From a checkpoint of a small contrastive audio-text model.
Data: trained on short read English sentences (LibriTTS-R), 26041 training examples.
Rows from block 3 of the text encoder of a small contrastive audio-text model, named by matrix and row number. Rows with one number belong to one neuron. Each number is 128 + 32 x the weight over its row's rms, rounded and kept within 0 to 255. All counts start at 0. Numbers have three digits each.
After each neuron's rows are labels from the 100 texts, of 14976, where the neuron reaches its highest value: "fires on" is the input token at the peak. Only what is clearly more common there than usual is listed. The data: short read English sentences (LibriTTS-R). In brackets: how many of the 100.
# fc1: MLP up (text_encoder.blocks.3.mlp.fc1.weight, 576x192), inputs 96-191
# fc2: MLP down (text_encoder.blocks.3.mlp.fc2.weight, 192x576, transposed), outputs 96-191

fc1.207:140064122133143195141210097143149167144122088074100105181160138124147139132139144182083119181125132149129118086113146119104133065140095139137158156085173130139092173054144066096140160140102134149150147094140100093143136165141150111177169084149125115186129118085113106145179142126159147062
fc2.207:100141081103134146107097142147134158200119105179130093102136114066096098132087190146093175132105132118125148113121136109119158151178166125115126173117132141125119120111098097107147092063134146142117115082152133170114184169100135122103099122113117090208125119126124141137179115105131109141
fires on: "wait" (16); "what" (14); "where" (13); "we're" (8)

fc1.330:118128160148150163134114170122138134193107107049166122169153080134146145080083158084136123144107121156191168113144161119151116099157144199100083118135104155167194134097118221188124165085140135117096131145114145128091144109148132104094157117142086069176103159180144137098091127093161097099
fc2.330:107087178128126122068184082102135063111115102139139122188112138155132084164123197052108137129179145122093062061133112150127091142207033171089190115113105146166150102132119143134139186128128144109077153130128074152124133146116119134154147090113136179078146117141084181097121130075139107122
fires on: "asked" (86); "ask" (8)

fc1.386:133172120143095131135119107181127105112160167110148135106121157135148071141116117130100178108155128109118116107091127078099110098162131082176171153197099085097065119107088070164110118119131114138111091104095119105157136198124103150095099132154138145129091165150153109133110148173183170123
fc2.386:086119215109115118156158123098113147059098072116122125118136195156158150125148109132142108167121114188108100212139153149144116141194142093043140148135141142158105123157130085064138141173108128148128087159174162153098133145123156088140124094152178086159238107152115142111102127151098094107
fires on: "all" (18); "told" (16); "four" (15); "cold" (13)

fc1.88:149162157123155126091161095183170144154123130144106035121161077150218134121134044159060157157102113130107132103109141124064062114103125073086171148166087101167128172097150112156116140074124101179064112134156092117099141157201139177103182110172125131229122132122138167113158145104122134134
fc2.88:114121165132099140082148157158124137119077084181116051095111168073142066151130117130103138151138124152109126144169155121174102120118118095064160213127133115136148119146083127106159125134061066165112166170146125139110217107123121193132097142174107152154148181117104140137209163080120121130
fires on: "what" (100)

fc1.81:108089125133133145234149136097138197046147169077073129123102130122125143141061100083114110118149105082119151116160100085144135136123152100087142145126144138150137143189116117132105134188166172141111071112087111139143122139204126191105191120119102074100133134127093184120113142135122211040
fc2.81:126170125146120143147140129155119156165133153153100117139126072179060109193158125115124102132117135105157117089155079130102114127068096147181150135092135128161131104095136111171121141141130167142069136102126077104174105111140157186110140114132113095133104083164106150139130105173101106167
fires on: "all" (68); "oh" (13); "i'll" (10)

fc1.158:165101143194179130100187111111143087197100126082170135152090138117135147147127156105140094121142097186096099106087135143107126145080108102123147109099153147141145113120172174177157123142101199152102046141086091118126124147177087126134130151096077084158154166158173102098106131036089024132
fc2.158:187125127180136126126126159081115064074144135142150156192121139110075109170047188075128132123186127168065114093166125129091088095122085155061145119069124121122169127108160139151171089094149110116085111202102130094073150136117017094115052105105146168097079140159122147096127114133141143148
fires on: "said" (49); "asked" (42)

fc1.188:130162128095120138136127137133129173157081093105098144110143104127132081121116101128100107083096061139101152086122134111125136188120081151110153141117111143132125147068161139158145166150150088142137060105068193113123133153151155218120130145146140175141086132098165109078148138084146131148
fc2.188:175154135174159108140142163134134130181145173174094107175094134066124144085137117158140141114110125106156168085139136126173148114033122103148145161130090117113131140205139075142141134115182143131130166090112116127088138137131143137121137107162095168180029152106128079141159126097093152108
fires on: "see" (55); "face" (7)

fc1.114:130153163134115091176133053103140086172108083142151133150070105158111173157136134163121102095140123193120117129158119101082125144107117136124114165120067130159177151140146081198160163116127141128178108090163157122096115152133156144155146130120083131159093123139075133139160102112077138087
fc2.114:099144146109133114162099126089134134171168084158115143141091149130105145155157158086096116077106125133104095088075109131105130131130147177106153169118149135094168131112128154144078142109115140140154147056146122150086107188119101126125129112145133167147076142112043110119124117131132092077
fires on: "the" (60); "across" (8)

fc1.275:140172087109178165184071077097121097090057084127088152161154109122081100120130146135166128122177128139122138138126078161141122130149151134093151164156139125155178120079058139073161114148127131099098112155165216138141065159171117132148124151104180111122104177093127119186124093133113119135
fc2.275:118133071161116122125145133164109110103215158169111117131147144166179157104134188110138092102057110137098117068163126157122073113163170056151067180123115155115162111100107131149155114146124129123101098098104052138103104122150070136144074162127122161139105075137192102178048122141170133108
fires on: "all" (26); "boy" (9); "away" (9); "world" (8)

fc1.362:101122110158134220149133143144114141093134145152175129140153145109181172136057129141130084135082179157107124137184142119117225168141087098136119150075091126157174092141114147121138162165149146120065073109083144118133143138114099148093193121153125152152147112106188180076124112111105129076
fc2.362:130131145168144121104131152112121113165190116110129114112167101123139147150043101083102127131146124181046107088175151143116156150134151156043143127115126172155138095098144187132163100153177123103074109106103105122164165135142124141121083113094132118106166113114098115089116113000168101179
fires on: "asked" (67); "past" (9)

fc1.32:114100151075202122085155140134181094170085124129056114119120168165177138179099122159170110097155099141129111137139113154114107113090135068155130138170131123065147121109103113113035125180149166135129132149083138120104170080094155157133128130109132114115043181078110111148130132046112120094
fc2.32:126140178124135132154150131134123158191168126091137112142130137216111145145098167177122121178158108168114163108126100129033085137123138095133154159125110147135128163115101131102099124116087108193087121156144112094105051087126102123159149046199129115088198099105126164077125126129158103121
fires on: "not" (75); "love" (9)

fc1.5:096105185153116145150179123107131106076121156043184108129080105115169157167122168144160167078124122192151160100156115151136134147165154107153116123170105131169090115170102093131087153167133149145067084095055141156070157128089068090137169125121137130151151168160088188138107115106178081147
fc2.5:165148148115127153141072097121134153122069197177111140124103139124165069131071148098109125141200136110095101148123106128104108107146159180070161136119133105155170098161114149150155128149134190120069181094138122151187095154130125148157100143117117164087131127146103093120092160129186103181
fires on: "asked" (62); "ask" (36)

fc1.518:171167129147149096145160097125128123159152132155178085135139157114126137164128187139108123133159114126155084134135159139081100126104097104149145131146085129113158144099147121116129121121075191164110119079089102099093150154149089152157103171066132133128145194149177091083124142167101083154
fc2.518:130112120128139142102119164168148149160111120096113116110130089187159113108114132106121085122190128146081098154089187119107097103164136090126108082118115147146127122157118166109133070123100153131131159134127102135116161128164085120116143157053130104163118133147167159124102151149153090061
fires on: "is" (89); "isn't" (10)

fc1.171:146109159149152108152113109086110077120135155140108193125141156141075161165158109129094139086175074135124166117108136096153138164166129172097111144145178107150144172091205149122110146117126127102131093151128194123073131197136105131089130145104173129116097150099095200134160160158150147117
fc2.171:136156152160117123181114117077123153173122112149131142129150121079117209133154127117124062097093105125121123104068108132112053085065159094090082095146139117149182141144168111154128121168101171151116129079095159121026096152134087123127136093130114094089120150104127112179104121136113164091
fires on: "the" (100)

fc1.242:167113150112115132152156070105177129121097144091114115110113143097084093189150202160127114134132167129143099123166135137104164083069118093103190167189112122090099109108080176130111150120134120114154018099195130127147100158068127120098119100146103135125155114128165093126112114152136088128
fc2.242:192114216151135129116133118152145090089156138076108142109160162118054132104113121109110159144084108147163099163124086132119142123091130152111078153121123124127117116188088145142146092120118091151127137077127165146147106104150144204143101188103164128153133144113236132085146145139114154170
fires on: "was" (68); "you" (17)

fc1.320:094133129132160093186146169185157064151062116148079163094167151082090178100077138113174147097076146180185093068129112108192108142099125134124094063063161146158121122112141151159112124184136114180134162114150088138128132084139099132146173175107125151124134145140179079176140142129070156155
fc2.320:119122116195132093076133113088110153156141155147100144065110180059125152106044163118151142124141157098161072102139100132219096110092214142124136072111103119127152120147185116110156161187113107149159147142133112128132218131129095189109180080128096114098076101114167113170177113169126135104
fires on: "not" (49); "much" (43); "mother" (7)

fc1.375:159128156177097138112095106165177107111123078125134100145111089143110070139130125130178105137062141116142119090125141143125127103111156096099137113131085138065048139109125132158121146141144126186085128139119102128110116015170141113150070122183114115069110143087047111194091128117153144143
fc2.375:033150205134144115139098146141145124151101095177162156134145098148121065174141145123148124094139125116134067132117125137143167102047075100116106093154141146132071116139120131140106163144120113093106122124126129096100158070139138070105098010152172104062159080159151132118131122157115100154
fires on: "not" (61); "no" (28)

fc1.322:208115048194095132152158171133121117109089105092080101068113136179161127140111130167159144151166093169125101092110096159115151159116125094117067133123190136103186153117100099159165020180154131159089108093081125046171104153126097110119110146139111120139167123130104138163169101125146112127
fc2.322:149141151199148131089131094153133082130106107207176186133140138139101088114024145139120104118102139175067113116173155143127116092133141090095074102077103148091165114127137052136153129115180115124121161096084088121151052122129062110108075170098116138162088114110179143151147133126141115146
fires on: "said" (100)

fc1.332:131149191174146140183141159077121099101134159127151073131096211127147161212128136102119139165124124133033134130149159118105142122133146129114097121073140134130170086128122088148151161114071164172092108108176115105016117147101118124070096159135107142133110150127138140138129160165110147077
fc2.332:139133207120123139180200103041143092151100150094132185131133121131116170152077119087114149085106101105121064090100117134139096124110101127088117140118064143124144142083129129157132156089158131052129092113081126120146126158152130095131110127151131076137179105136091139207123172124131164077
fires on: "asked" (30); "the" (22); "help" (9)

fc1.303:099150142129087159124119144162098138109130164120137161110135080119085131076136130132164120124169173133126153080143148071102138081141124130083058148126090142103138161119108143097174144106151121132098137130091180109105095190149119112139149172115119077089140175126090159109168165094064151148
fc2.303:136144169118082106107162143120131144148125113111101101129127146139143109120100100112134133148141108129112137146104094082147116137141088142128144159095166112167150141047184157144152181156123169117131103136143096128100139145099153187119159095164175042067232103126143114066179153155124252113
fires on: "how" (66)

fc1.145:130135137118145159107136120151141138146066132071188174081173194120102120194123128161118099081193054129145169129162132102148117074106096156122118128082138127168139135117138187116104139108091123077140119065108161132167140088152138146187128101160083098098082160106160113175072100169167116107
fc2.145:115059124107164126161114135119137083162215139108088166067149123222154130183139068137171095093092136152091103089100091139105123162132113111056080147120120156122152134155142135128122107039065144126100113194147168104104088131130123164143145091116079188142145136120059119133127154157125154101
fires on: "is" (28); "was" (23); "that's" (12); "thus" (9)

fc1.168:103162128107175170110141140141137130119135088153143146105117159126119127112118133147154112048127148144123111134114119119127125104104167074113185147112095162135119150083173119089191088150122147228129162113102133092074121077178155169114138155133068109110122137099073142083116122182176110073
fc2.168:103114103153133143084129112188137121098116099204159121120102126120083126127145087173121117094193125170145097141104119140106112130104106119129108117094104119116124127148125117158111111122033117116126106172107138115171081112135206188126158090159126171146114165165177160130110125153106141068
fires on: "turned" (27); "tell" (25); "too" (22)

fc1.123:138172090104165136176083161110108077128164121120109132139173193076088147129129118185155133148086091133135137096125146113154124126082159106122086119123133186120142153139145147118134113151135138085120139138165135130188168078106121125086210132125111126154116090117123103198124134073051137104
fc2.123:090193102163145132138198166106133091156135151149180179080158124133135145122137086119110127098143102142156094134112151136174138141158127143104142090136094153121168139127090137103126108135174103104103063157137135114117249107117135105144160057131088128105130142150171117137083135137136091158
fires on: "not" (25); "never" (17); "looked" (15); "much" (10)

fc1.43:134190146154150183123167125135116159178149123176099138080103111118157066122163108109164127147142074103178177094085210139124148168151048122071170086137093156122134089123134136132117163111122097139110170156114143187117169137127159137130138152103135105176164203123145089125114120159134208126
fc2.43:141158101121131123110184171052133166185155097130098127116121164126144086112133145172130141122117134118199205087111138104154140142038090123124159101107081133125072139110082081137132079143079137087064140118127157121077215118133106107133130122102131186109088105138105124135122117087147163196
fires on: "see" (98)

fc1.75:139145130138099221105148054152070082122134161129119159189132091162180116073182165211117070157133080098147164087139126090123148156105144117114076095133100113167109149130104124144096142086134112168105149133128135157142161101096127141137116161085071148091091135146159135159119177114158197149
fc2.75:096113146112134137139153090113127192122149060110121129164174182137170087123128143124101165169088112116188120156057163105141235149110144088153135117117131146126119178121096054116126100101131150119079132042111120120092167114120143131116175152120106186115088089173139144255093113145125138169
fires on: "see" (58); "seen" (13); "so" (7)

fc1.99:143100151114139188102196093136133133086162116129150128135184106152188107109068130177154108192094096111141141134118096082119070032110150093156196182070141167109142166110099089123114139126102163191151099089115100121125126149181134117133166135143111099177123134110105151145140081103167130126
fc2.99:110076115165186119074107103150116160116107107182189092156118155103096069131133091192121174170132105108149085087164196119151194140168137094141115143109096122117140114058155143104126133087140105156181122135107128162155192130126186096139055080136087147199144121131096106086200119094164093099
fires on: "what" (74); "what's" (9)

fc1.170:086159126127152140127148138136147114116055127136111117132170045120116145098154153102177130089112089127142160180115153073153124131139135143151122132080065143074121143160114100080078159092098167095078112083123106161125099166136102139165145097098047185129143164198070131146119130120122151193
fc2.170:168123185095120149143099176083094151167147166112099102137096148127132136126161112102147166155159124128152014112114125135141109157207125142137118132120110110142179104167202134128156084053126152141109157141116130073101131107084095177137080157119173113019136130108106135150158129173129108126
fires on: "that's" (15); "first" (11); "thus" (10)

fc1.297:147179138130111132170133187152127109086094099071112143092159117150168161164128215109171117100143130171168130134101119163080139108097119129157164113116143171049101086141096120216083152105148122201120131099149125172147208131118134120113124142137103114117051123124123179171161151119097139177
fc2.297:088249129151142126138125137126112156164027138120096067122114117107117146134045144125136141102132138105122082129169119123202120117102136133152144104102144127126096128112143108150116122164167193098114156123114152130169144111139142185115058143097122068136142132129166113202167170115140082085
fires on: "not" (91)

fc1.545:104179188122143142156104134092195134068134114091169153113135158084128154107212084114174139101103135109146137158177138116126140203098167054076149104159090146122152157104071083174152033180113136162168116135103118140060135140099165096112133089115181095119145174120074158129101133097173132132
fc2.545:148149180075130123116113078165125092113086150159097070166071200143148127139092122081123180171129150141104125120080168148053154157174128113140189084152148100121097134135087081121123087113122125156163130111159126178123116145127138173135081082156189170163106123159075129107071144100115126114
fires on: "all" (71); "told" (12); "old" (7)

fc1.273:120098166133059187095131121181077148148143126095089088197130090125083103161093100122162194116123114071081154094124113102174184183172192110117082154163124155074159170139175147174138143097163148095151151153118098129090120123065137121163102091157114125134110137083141068119107125139120155085
fc2.273:185109121115110139092119109155128186148128134158081112180105103147093166186083109126150255112152149159061155150109138129094131159182158177129086117187135163130109141082135138115117122143107093118150061127121176142092161151133119104137109129151125129112113163154136125159098126138101150105
fires on: "'" (100)

fc1.280:151155138113115145217127144168203132185117136158088173173186156146173159134120133047127128150137146095109192123186175126076098073121089109128188076151085121092110071129114151131137090122072158109134121125167118110084137158129132129155084091080148133128173157125142134115154116121242112101
fc2.280:142107143136098129104182134124123089106093158151082133083129149111123142155143113069113148201065144125091061156114153127150135151161081099115125103176139137122161090185181114098118160094124105108149111155172150144092121141143149117136102106138059099162088132101088115094078103090108111108
fires on: "all" (60)

fc1.477:146111142145147155114159127122074125131104072159148097076117147111138150122166102138079123113088207125125132117115110163116111077095144166164135137140128204135142154135128064119169095114208117131136126067129143156165136206076154116209145165072149095106189166104100089131159116126139128156
fc2.477:121102123135142136127115144126124079173127119079109088107160132130143069118168168144095076084067106191118098144174203134139139128218140110122172205128164159152084164113098109091170172152151141120163102163165173156124133157110104123133091116106149129136104159133194099089124100133132174125
fires on: "been" (35); "any" (30); "isn't" (10)

fc1.567:095173154113166117156124191101127118124097137152127135172146121148132125096127169129212093097049194183103093132157094152091114183148137096109137125109164137108127106157123147223126123180163104191128138122144057111104169135118087127062136151158133094096128189089149078163128121096135136136
fc2.567:127161138143158140157112119132131172091095194126078137149139157119129112082076142133155107108142149100120131140152093116164043114105164097119145058117140133108087145154114113148098195195166194132166146094147157161077102124153063177156119140144150080153160103139154117135151100138185091100
fires on: "not" (97)

fc1.21:125115107172109109127145111117153112084124157166076067123183082095115094133192127071159118079068093089090182128125144094155127140108186072112108178139072135088131159093161118125126174118171117141155149082108117151104115174161078116111140120126066146160121170193146087173070120097077167127
fc2.21:110102125112112151168103120115122124078083127116066108139113087119137130162152156142159176150171128131176143173125066108239150129118168179101146165117112137089102147178100174147151163095088125135088098083124087101091152148093117112127116099128136145100114072145084144244075156172149121098
fires on: "how" (26); "off" (8); "however" (7)

fc1.173:091121129100095153116140174083123112060115103097132112074179080143146042158208107100110103149127135113148203118141114127136151088135169137126139107084129141083125174091100170111097154119131098152110099139062091147113109158126166133126111202147105086130121121130074107157158086150130121139
fc2.173:174128172164122128114146125089104196194122177131133106115131108115152138156136127079103144132100136159108225156184098158065127123127175132124125186124141119154197130132114099141121084112126075147087180101111117127120116133113119203128164112106086099067193136088117117151145124115174187166
fires on: "how" (33); "by" (13); "five" (7)

fc1.157:158088163120149141198155091139176149083110102119113182165139126105120137189153113136116149106096121086129086128105070130118127203122129122121130143142087095120178099115105068146101091197119145133121026134166087162144125124118195084158193117139104133117120172150134110124072095112061081150
fc2.157:145070099065101135146154119164146132127172099141132106103086139093145127111116094083120157132151123102145126120178139117107116156139180122139147121141174105141192118109087119069137114184145088191132149123122094174191102167161187205149120136115121152126125096056146104056131172166137183074
fires on: "was" (79); "rose" (8)

fc1.364:124142115145162190146176067156108114084135198106086074147094147114167135164150209109176091166142087161103108164141102134107115202125105123122157158136097147094148131134165125162164087127122069135143185102185084149116197097177119167152130116118173096175150205143096121150137120140110105085
fc2.364:162163166159150124174169092097118154118067174096096132163148183144128119095089127136135090109046131135092116131128111121092127067119151169161103058121144097151115120051120125119043083113145141108134134118060113121134102120110144103124097143123069137137081103138092091063128165113111100132
fires on: "how" (32); "tell" (25); "i" (8); "help" (7)

fc1.120:138146163173115144132135187140109131144151129166166123121126126131184166124186110129098126094082126126108089121150103163096141141087176116151112144091130134104147153144131111153172157125069126111120155198199075161105175055146143084124159105097098153133104181147105083163085162199175082112
fc2.120:111137118134135142136125117138132185113136131148126137161197171168101131191093158184127137153169083149119168136086109113102093121203118145113159144126104130156103142198129087173143118106133103093136123192099105134126189116168190178158097110153142182118103067117091110141150141105097089073
fires on: "turned" (25); "can't" (17); "tell" (11); "time" (9)

fc1.260:172139130191135073153190112154030117171108099159070049117141177150131122141114112132126163105129126131130091116104110094138105137180169143122163121133101112104176101160165114181037114138168129119110108072117137097179134144096115151129081143130125139081164238158127134127094168127162163159
fc2.260:130122150116119132164131129121133127115194107155101089103101090177154150078099141090100094129095143133121169142106129122125031161072131098113151156130144139139101155153113126097085209176085148089128083146134140159126090108114097119137097082155191159053185122138130157144128088070142163133
fires on: "been" (35); "turned" (14); "came" (12)

fc1.233:128154200162080067186172168120152073110159113088079138096141103152122164096158147121123116071106110170063136178136153134143124142109119111168169126127167136077114114114106082160085143154180082154129148130131068118079157107108159119130157062080170163174104165165157124121163174042134054113
fc2.233:132110145120164124104113145116173158129088112108087124171152131147130161115109123147152145117083132128115161137122094135062100113172120115093109052085084100104169079124143128087107173179183100188091096051106141170135109112123116126181107109160183066159189108067140128115129186091167132129
fires on: "not" (64); "my" (18)

fc1.224:131099158120194129135104112132121122106088126222155108154115107166090107116104132123124131114149139099083124112214125108107141157149167114096104130142136155127180166110135113136115145139165119153144192101085099147106132138171143163067124090092126100165054189155149118174178150134129127108
fc2.224:120127086177155135146122079077121100078131117181129106182115089131151073168100139117129138117139113069139157132142138138177118118189161086097109162112090169110113128128095179185107140189114049166088139093145108132084125149116159074137148117188145060071150094150125138129111136124123097116
fires on: "how" (86); "my" (7)

fc1.246:112137145041166173153123141103144105115120169091109165122124149118161160117111093094163106155112185149093146107149098059111153139163146157116103130112108176181101166108157147105143132169199153138116117114106119103120084075059124136145150147135118160095164135070117119134168179130110195127
fc2.246:049170164125078109123100102133103144163152125028124113192182113092072169162116169094110144119132143102100092160140114109102108135062086171096069161123143117125130118072108120111116138130144173085142187115145156133157104132144187196112162143097103081087157127141096148071155113115147127109
fires on: "don't" (36); "tell" (28); "so" (13); "shall" (12)

fc1.510:131128113088136171134136078120120082080095154093118089126155121110159195112164139174182147099133105153158137105149112170142085143146048185157195167119113124121145135068109082148176160138107148104162130051156123122157100131145142111092136136139090056176147123121109161132128060106128113126
fc2.510:097165122084147123101100096181115146175151164068165099136160159141144132130101137132146078135104121161201156140162106133121074138120151122106070109108107148115085157121162144124149132141040105151157095063118145122141092124123140108131086209140223078142157091144231141127092146153110112174
fires on: "all" (38); "other" (13); "her" (7)

fc1.423:165122107149173101171157123176123133143131145095056114160133127120155135213128146172170109116089114166146075089117094115200150097031121116099134099198117143097039179124115100157083117118139140098120187145129145080121120083121134097169127081123077096114142145115108157143085143114109094065
fc2.423:122093160163138111146171111083139137146180169207135154076106153145152071105168144165127096130151147122107072140082105130149113091085167125135100098114129131139082139115120161114144164191116139155104103146143121135104159115135092161143140030144109142203126125147079111109148178104166103130
fires on: "now" (54); "no" (17); "not" (14)

fc1.344:106083149159143082090166108068178084104117159114119125130113155067124153194173159141186135106150101129120134134118126125122124157124154111093116142128069099127148164075114114158107107129181157140128103173079105167179128105210188127166084105154156112155139148107134139117143128107129058085
fc2.344:186118147125119143134115121097117112175139140148136207098160179252108070101134127160120117143154112094132164121113077127067178121158204136130127120116144122156151138099136132173131092082090108123168131149134142121120061099130129074102138081123137175118114186152099147043092145158143118152
fires on: "now" (47); "heart" (8); "off" (8)

fc1.547:172139148128124120074148098141184100069133099106113170107142157126127126158092146071161110144120148038141144148150129059133148171031117175143141091097141090179115139112112126157129205136118211111122084080115179123129076171112121113116169131099081103094145137096146121208159166099113167147
fc2.547:187129130125113124131178148122123154116109146103173139139149144184123111040114155111134092094191146083125055151125144124104177105134118173099134111117151093166169099166151151110097174152164140121126147123120120126066139129127132130115119076154097114050176060083131131163084115174128122083
fires on: "the" (24); "we" (20); "so" (15); "do" (11)

fc1.424:140122136133093171112116127071150116098135119124106168163182152148075130150176142117169112126066138083065127151153113072108141101124119142112064186116133143150098165166134165126136152103144127206083154139091158134124124130142110141149104092136101110101091154117139117157131189079101210098
fc2.424:083109128114080132195125096167134103094160091077109129121113086137114137163140079111098148144131151119133138182134161120127164158105128170077116209148159140107094107070120150079108163122124126145106143086144125137081077122116184125111231116146107128103087100111103148095140174176135170089
fires on: "how" (84); "tell" (8)

fc1.560:096153124148182096149160175109152130110110138104108118155122113058158063128187170168132170117110168096139143141181089065206158092133133178138165130067113122170130116089132139094183151146136142141109159209158147139146128159081127197153126131171146096130175154077104104139139174128164187058
fc2.560:154137101172130126124124110110130075147126155050091109126077107144194067121147150121139170136124094115105184151152146135148205144104084160199085112138114144079125094130121064124137129162166161128168151121151097058175195111166117074153139155090105089164140105171172135149104168163151116055
fires on: "head" (14); "had" (14); "high" (12); "idea" (7)

fc1.249:128109137114084160154130131159075146152128144100088129207122099105119046200148119147092186116105170127095115152078139096130131160177205110135067114163150115107149178134172114158156107073176166106138131172123060151113100173066165143119098114132136167115120144114110079135071183160162151111
fc2.249:197145119108106134100122126103149159125141126115105119152126133084121168176055122111133255121173127156060159131088085134089130136181122186117083117158161156142100144117143155128111118140108129152118132121113103159135149136164104089138132141145178113111107163128109138165084134142087101122
fires on: "'" (80)

fc1.538:112135131157157128172163134174122083152152132145135103181088110167147097160105146107164107096176150183121075087133211136110142139144125066146177078150100115095154069059147119083100163086118097112065117170088144095084169116159166166128161099176117089135156134122101130099130112130101152156
fc2.538:138122195145112115100150194079153079154164110125164087154150136138120183069143134112173173141156127155089091168109122120129116107134125165097106079105099057126109162181160149109128134111175111116174145186101103095169166125120112112119155104110172081119102092178099133129164149143135111148
fires on: "first" (13); "rest" (7)

fc1.541:149160179142138113117175133046082089141090148139177138129070124130092168123147117083166145156109143076158098187145150158121127134112135099138144173098151129146108146121141049120139218150182103125179153084175080175127119129136111144099163121086140082182094147121095081174113177156044154060
fc2.541:151155154150118110129079134086122122155088151118064118171121063106099122047046098080168160116084104111120145165149109097112131137128156112115114174094099125108089090157115095169067174131155081167132199139111195097071136147117140156107128153150204089095135192102071130131137168164064141134
fires on: "how" (82)

fc1.360:145087123146144141167128119107194173157132173069124166111128074162146148122090096166124088092153122073134167095112128115098164094105130171136146132136080158107141094150104158200201089183102156133152134181086065132170148138161149131055110153069091131172081170130101135100176126108128109125
fc2.360:154086122164130158167108141113130116096168143148139108183097210102134112139082170088124147126122123115102143121163092145114133120142125161137141122073131121130211127179141101154125070178110085137130103181121083137171101120087019156139180174177084180130105106125154118059132112135152136112
fires on: "was" (95)

fc1.160:134071102103133176116139163169154147126135067143128094108075044099151131151121132120171101108106093170167129137130162105154160163107081068129127136159135161130109153128142116116108075156180115122197059168127150145078072162109133093130113137128070155143097111113130137106179117082087132087
fc2.160:135145186115074136104100094116126123193109128102109067124180158138159179152202108144142117178106155102080112131140116126151082125130123208126218202130092135100107128109077088133162108125103116135129187141134156125104091126121154087133102150129130093148148100083075144196192171111104138043
fires on: "been" (29); "began" (7)

fc1.259:190137131144181149116126038132151083163124123148137082150083129122083207143213122137155135144143075182178111093108122133083107108109152093131153078134104152163177151111133080140078162135180116158135091079149174167114109136119100149167090101156124082125133126141147079133115123137189142149
fc2.259:144110093121132127107122144127134165111137183142158120107099114133182154118187083107101157146157126128145116139073157106238131174141164114109154198167115108160083120143154120150146178138108057133147131173120131105121118092110164086124067077104144152141147122146073100137184143132131125145
fires on: "been" (45); "very" (14)

fc1.286:127100186125082107145122071144175115129075192118166134071155080117162131119166096156075113107144116141145124150112115143111179108088096086156094181190106065174128145194114166126146184094170127171103129124115114137146135124128118108115107164117086149175122127106084140096097127142125085170
fc2.286:108095158132102129097057134158143155090068184139136135011113155114245082175141111103111155117120118131120147150113155130063165128130133111095148163125139135155104134122096220136145167144122115156124153078150126133171096152148124157138176080136175115118201037100112138149086106134140152138
fires on: "the" (62); "but" (38)

fc1.155:140167152154131184172130157085186154143096085179075136095145125097166062136107133128111121104052143154111168114129098114077119138106118100213113120132119138095169125107113178093169160150125153170132093089049147118089177154113154154153193125085189088095072110124135124116100126153122098131
fc2.155:178080144165155122113121129119117122113090128104125133169095119109101095106147098172128128101107134090153108149114165117171104147119175117158093128143154129096115130095172143123126237156044081113161094092118104105125082140128120143145086079168095104165130106132133077097100129059155130128
fires on: "first" (37); "suppose" (11)

fc1.406:112084104126152155107142119116106172163152141166150165094157130068146186156111065169136078138144158133149180118121154082163116154141112080182159124170149157150161126096122157163125131134153096124116134152136090094124182141107137123089059175135097165131075195114152163101169150126121172170
fc2.406:132152095146144130110127114119132105126091078122120207130172132124169076165139162164103145131173098119150139044137156113198135130142090129188157123153143149144134166140113048115125159105112064131099106100112094159094159142135212144122146147116163179133160061143094110185146141171118147195
fires on: "see" (42); "she" (13); "sure" (8)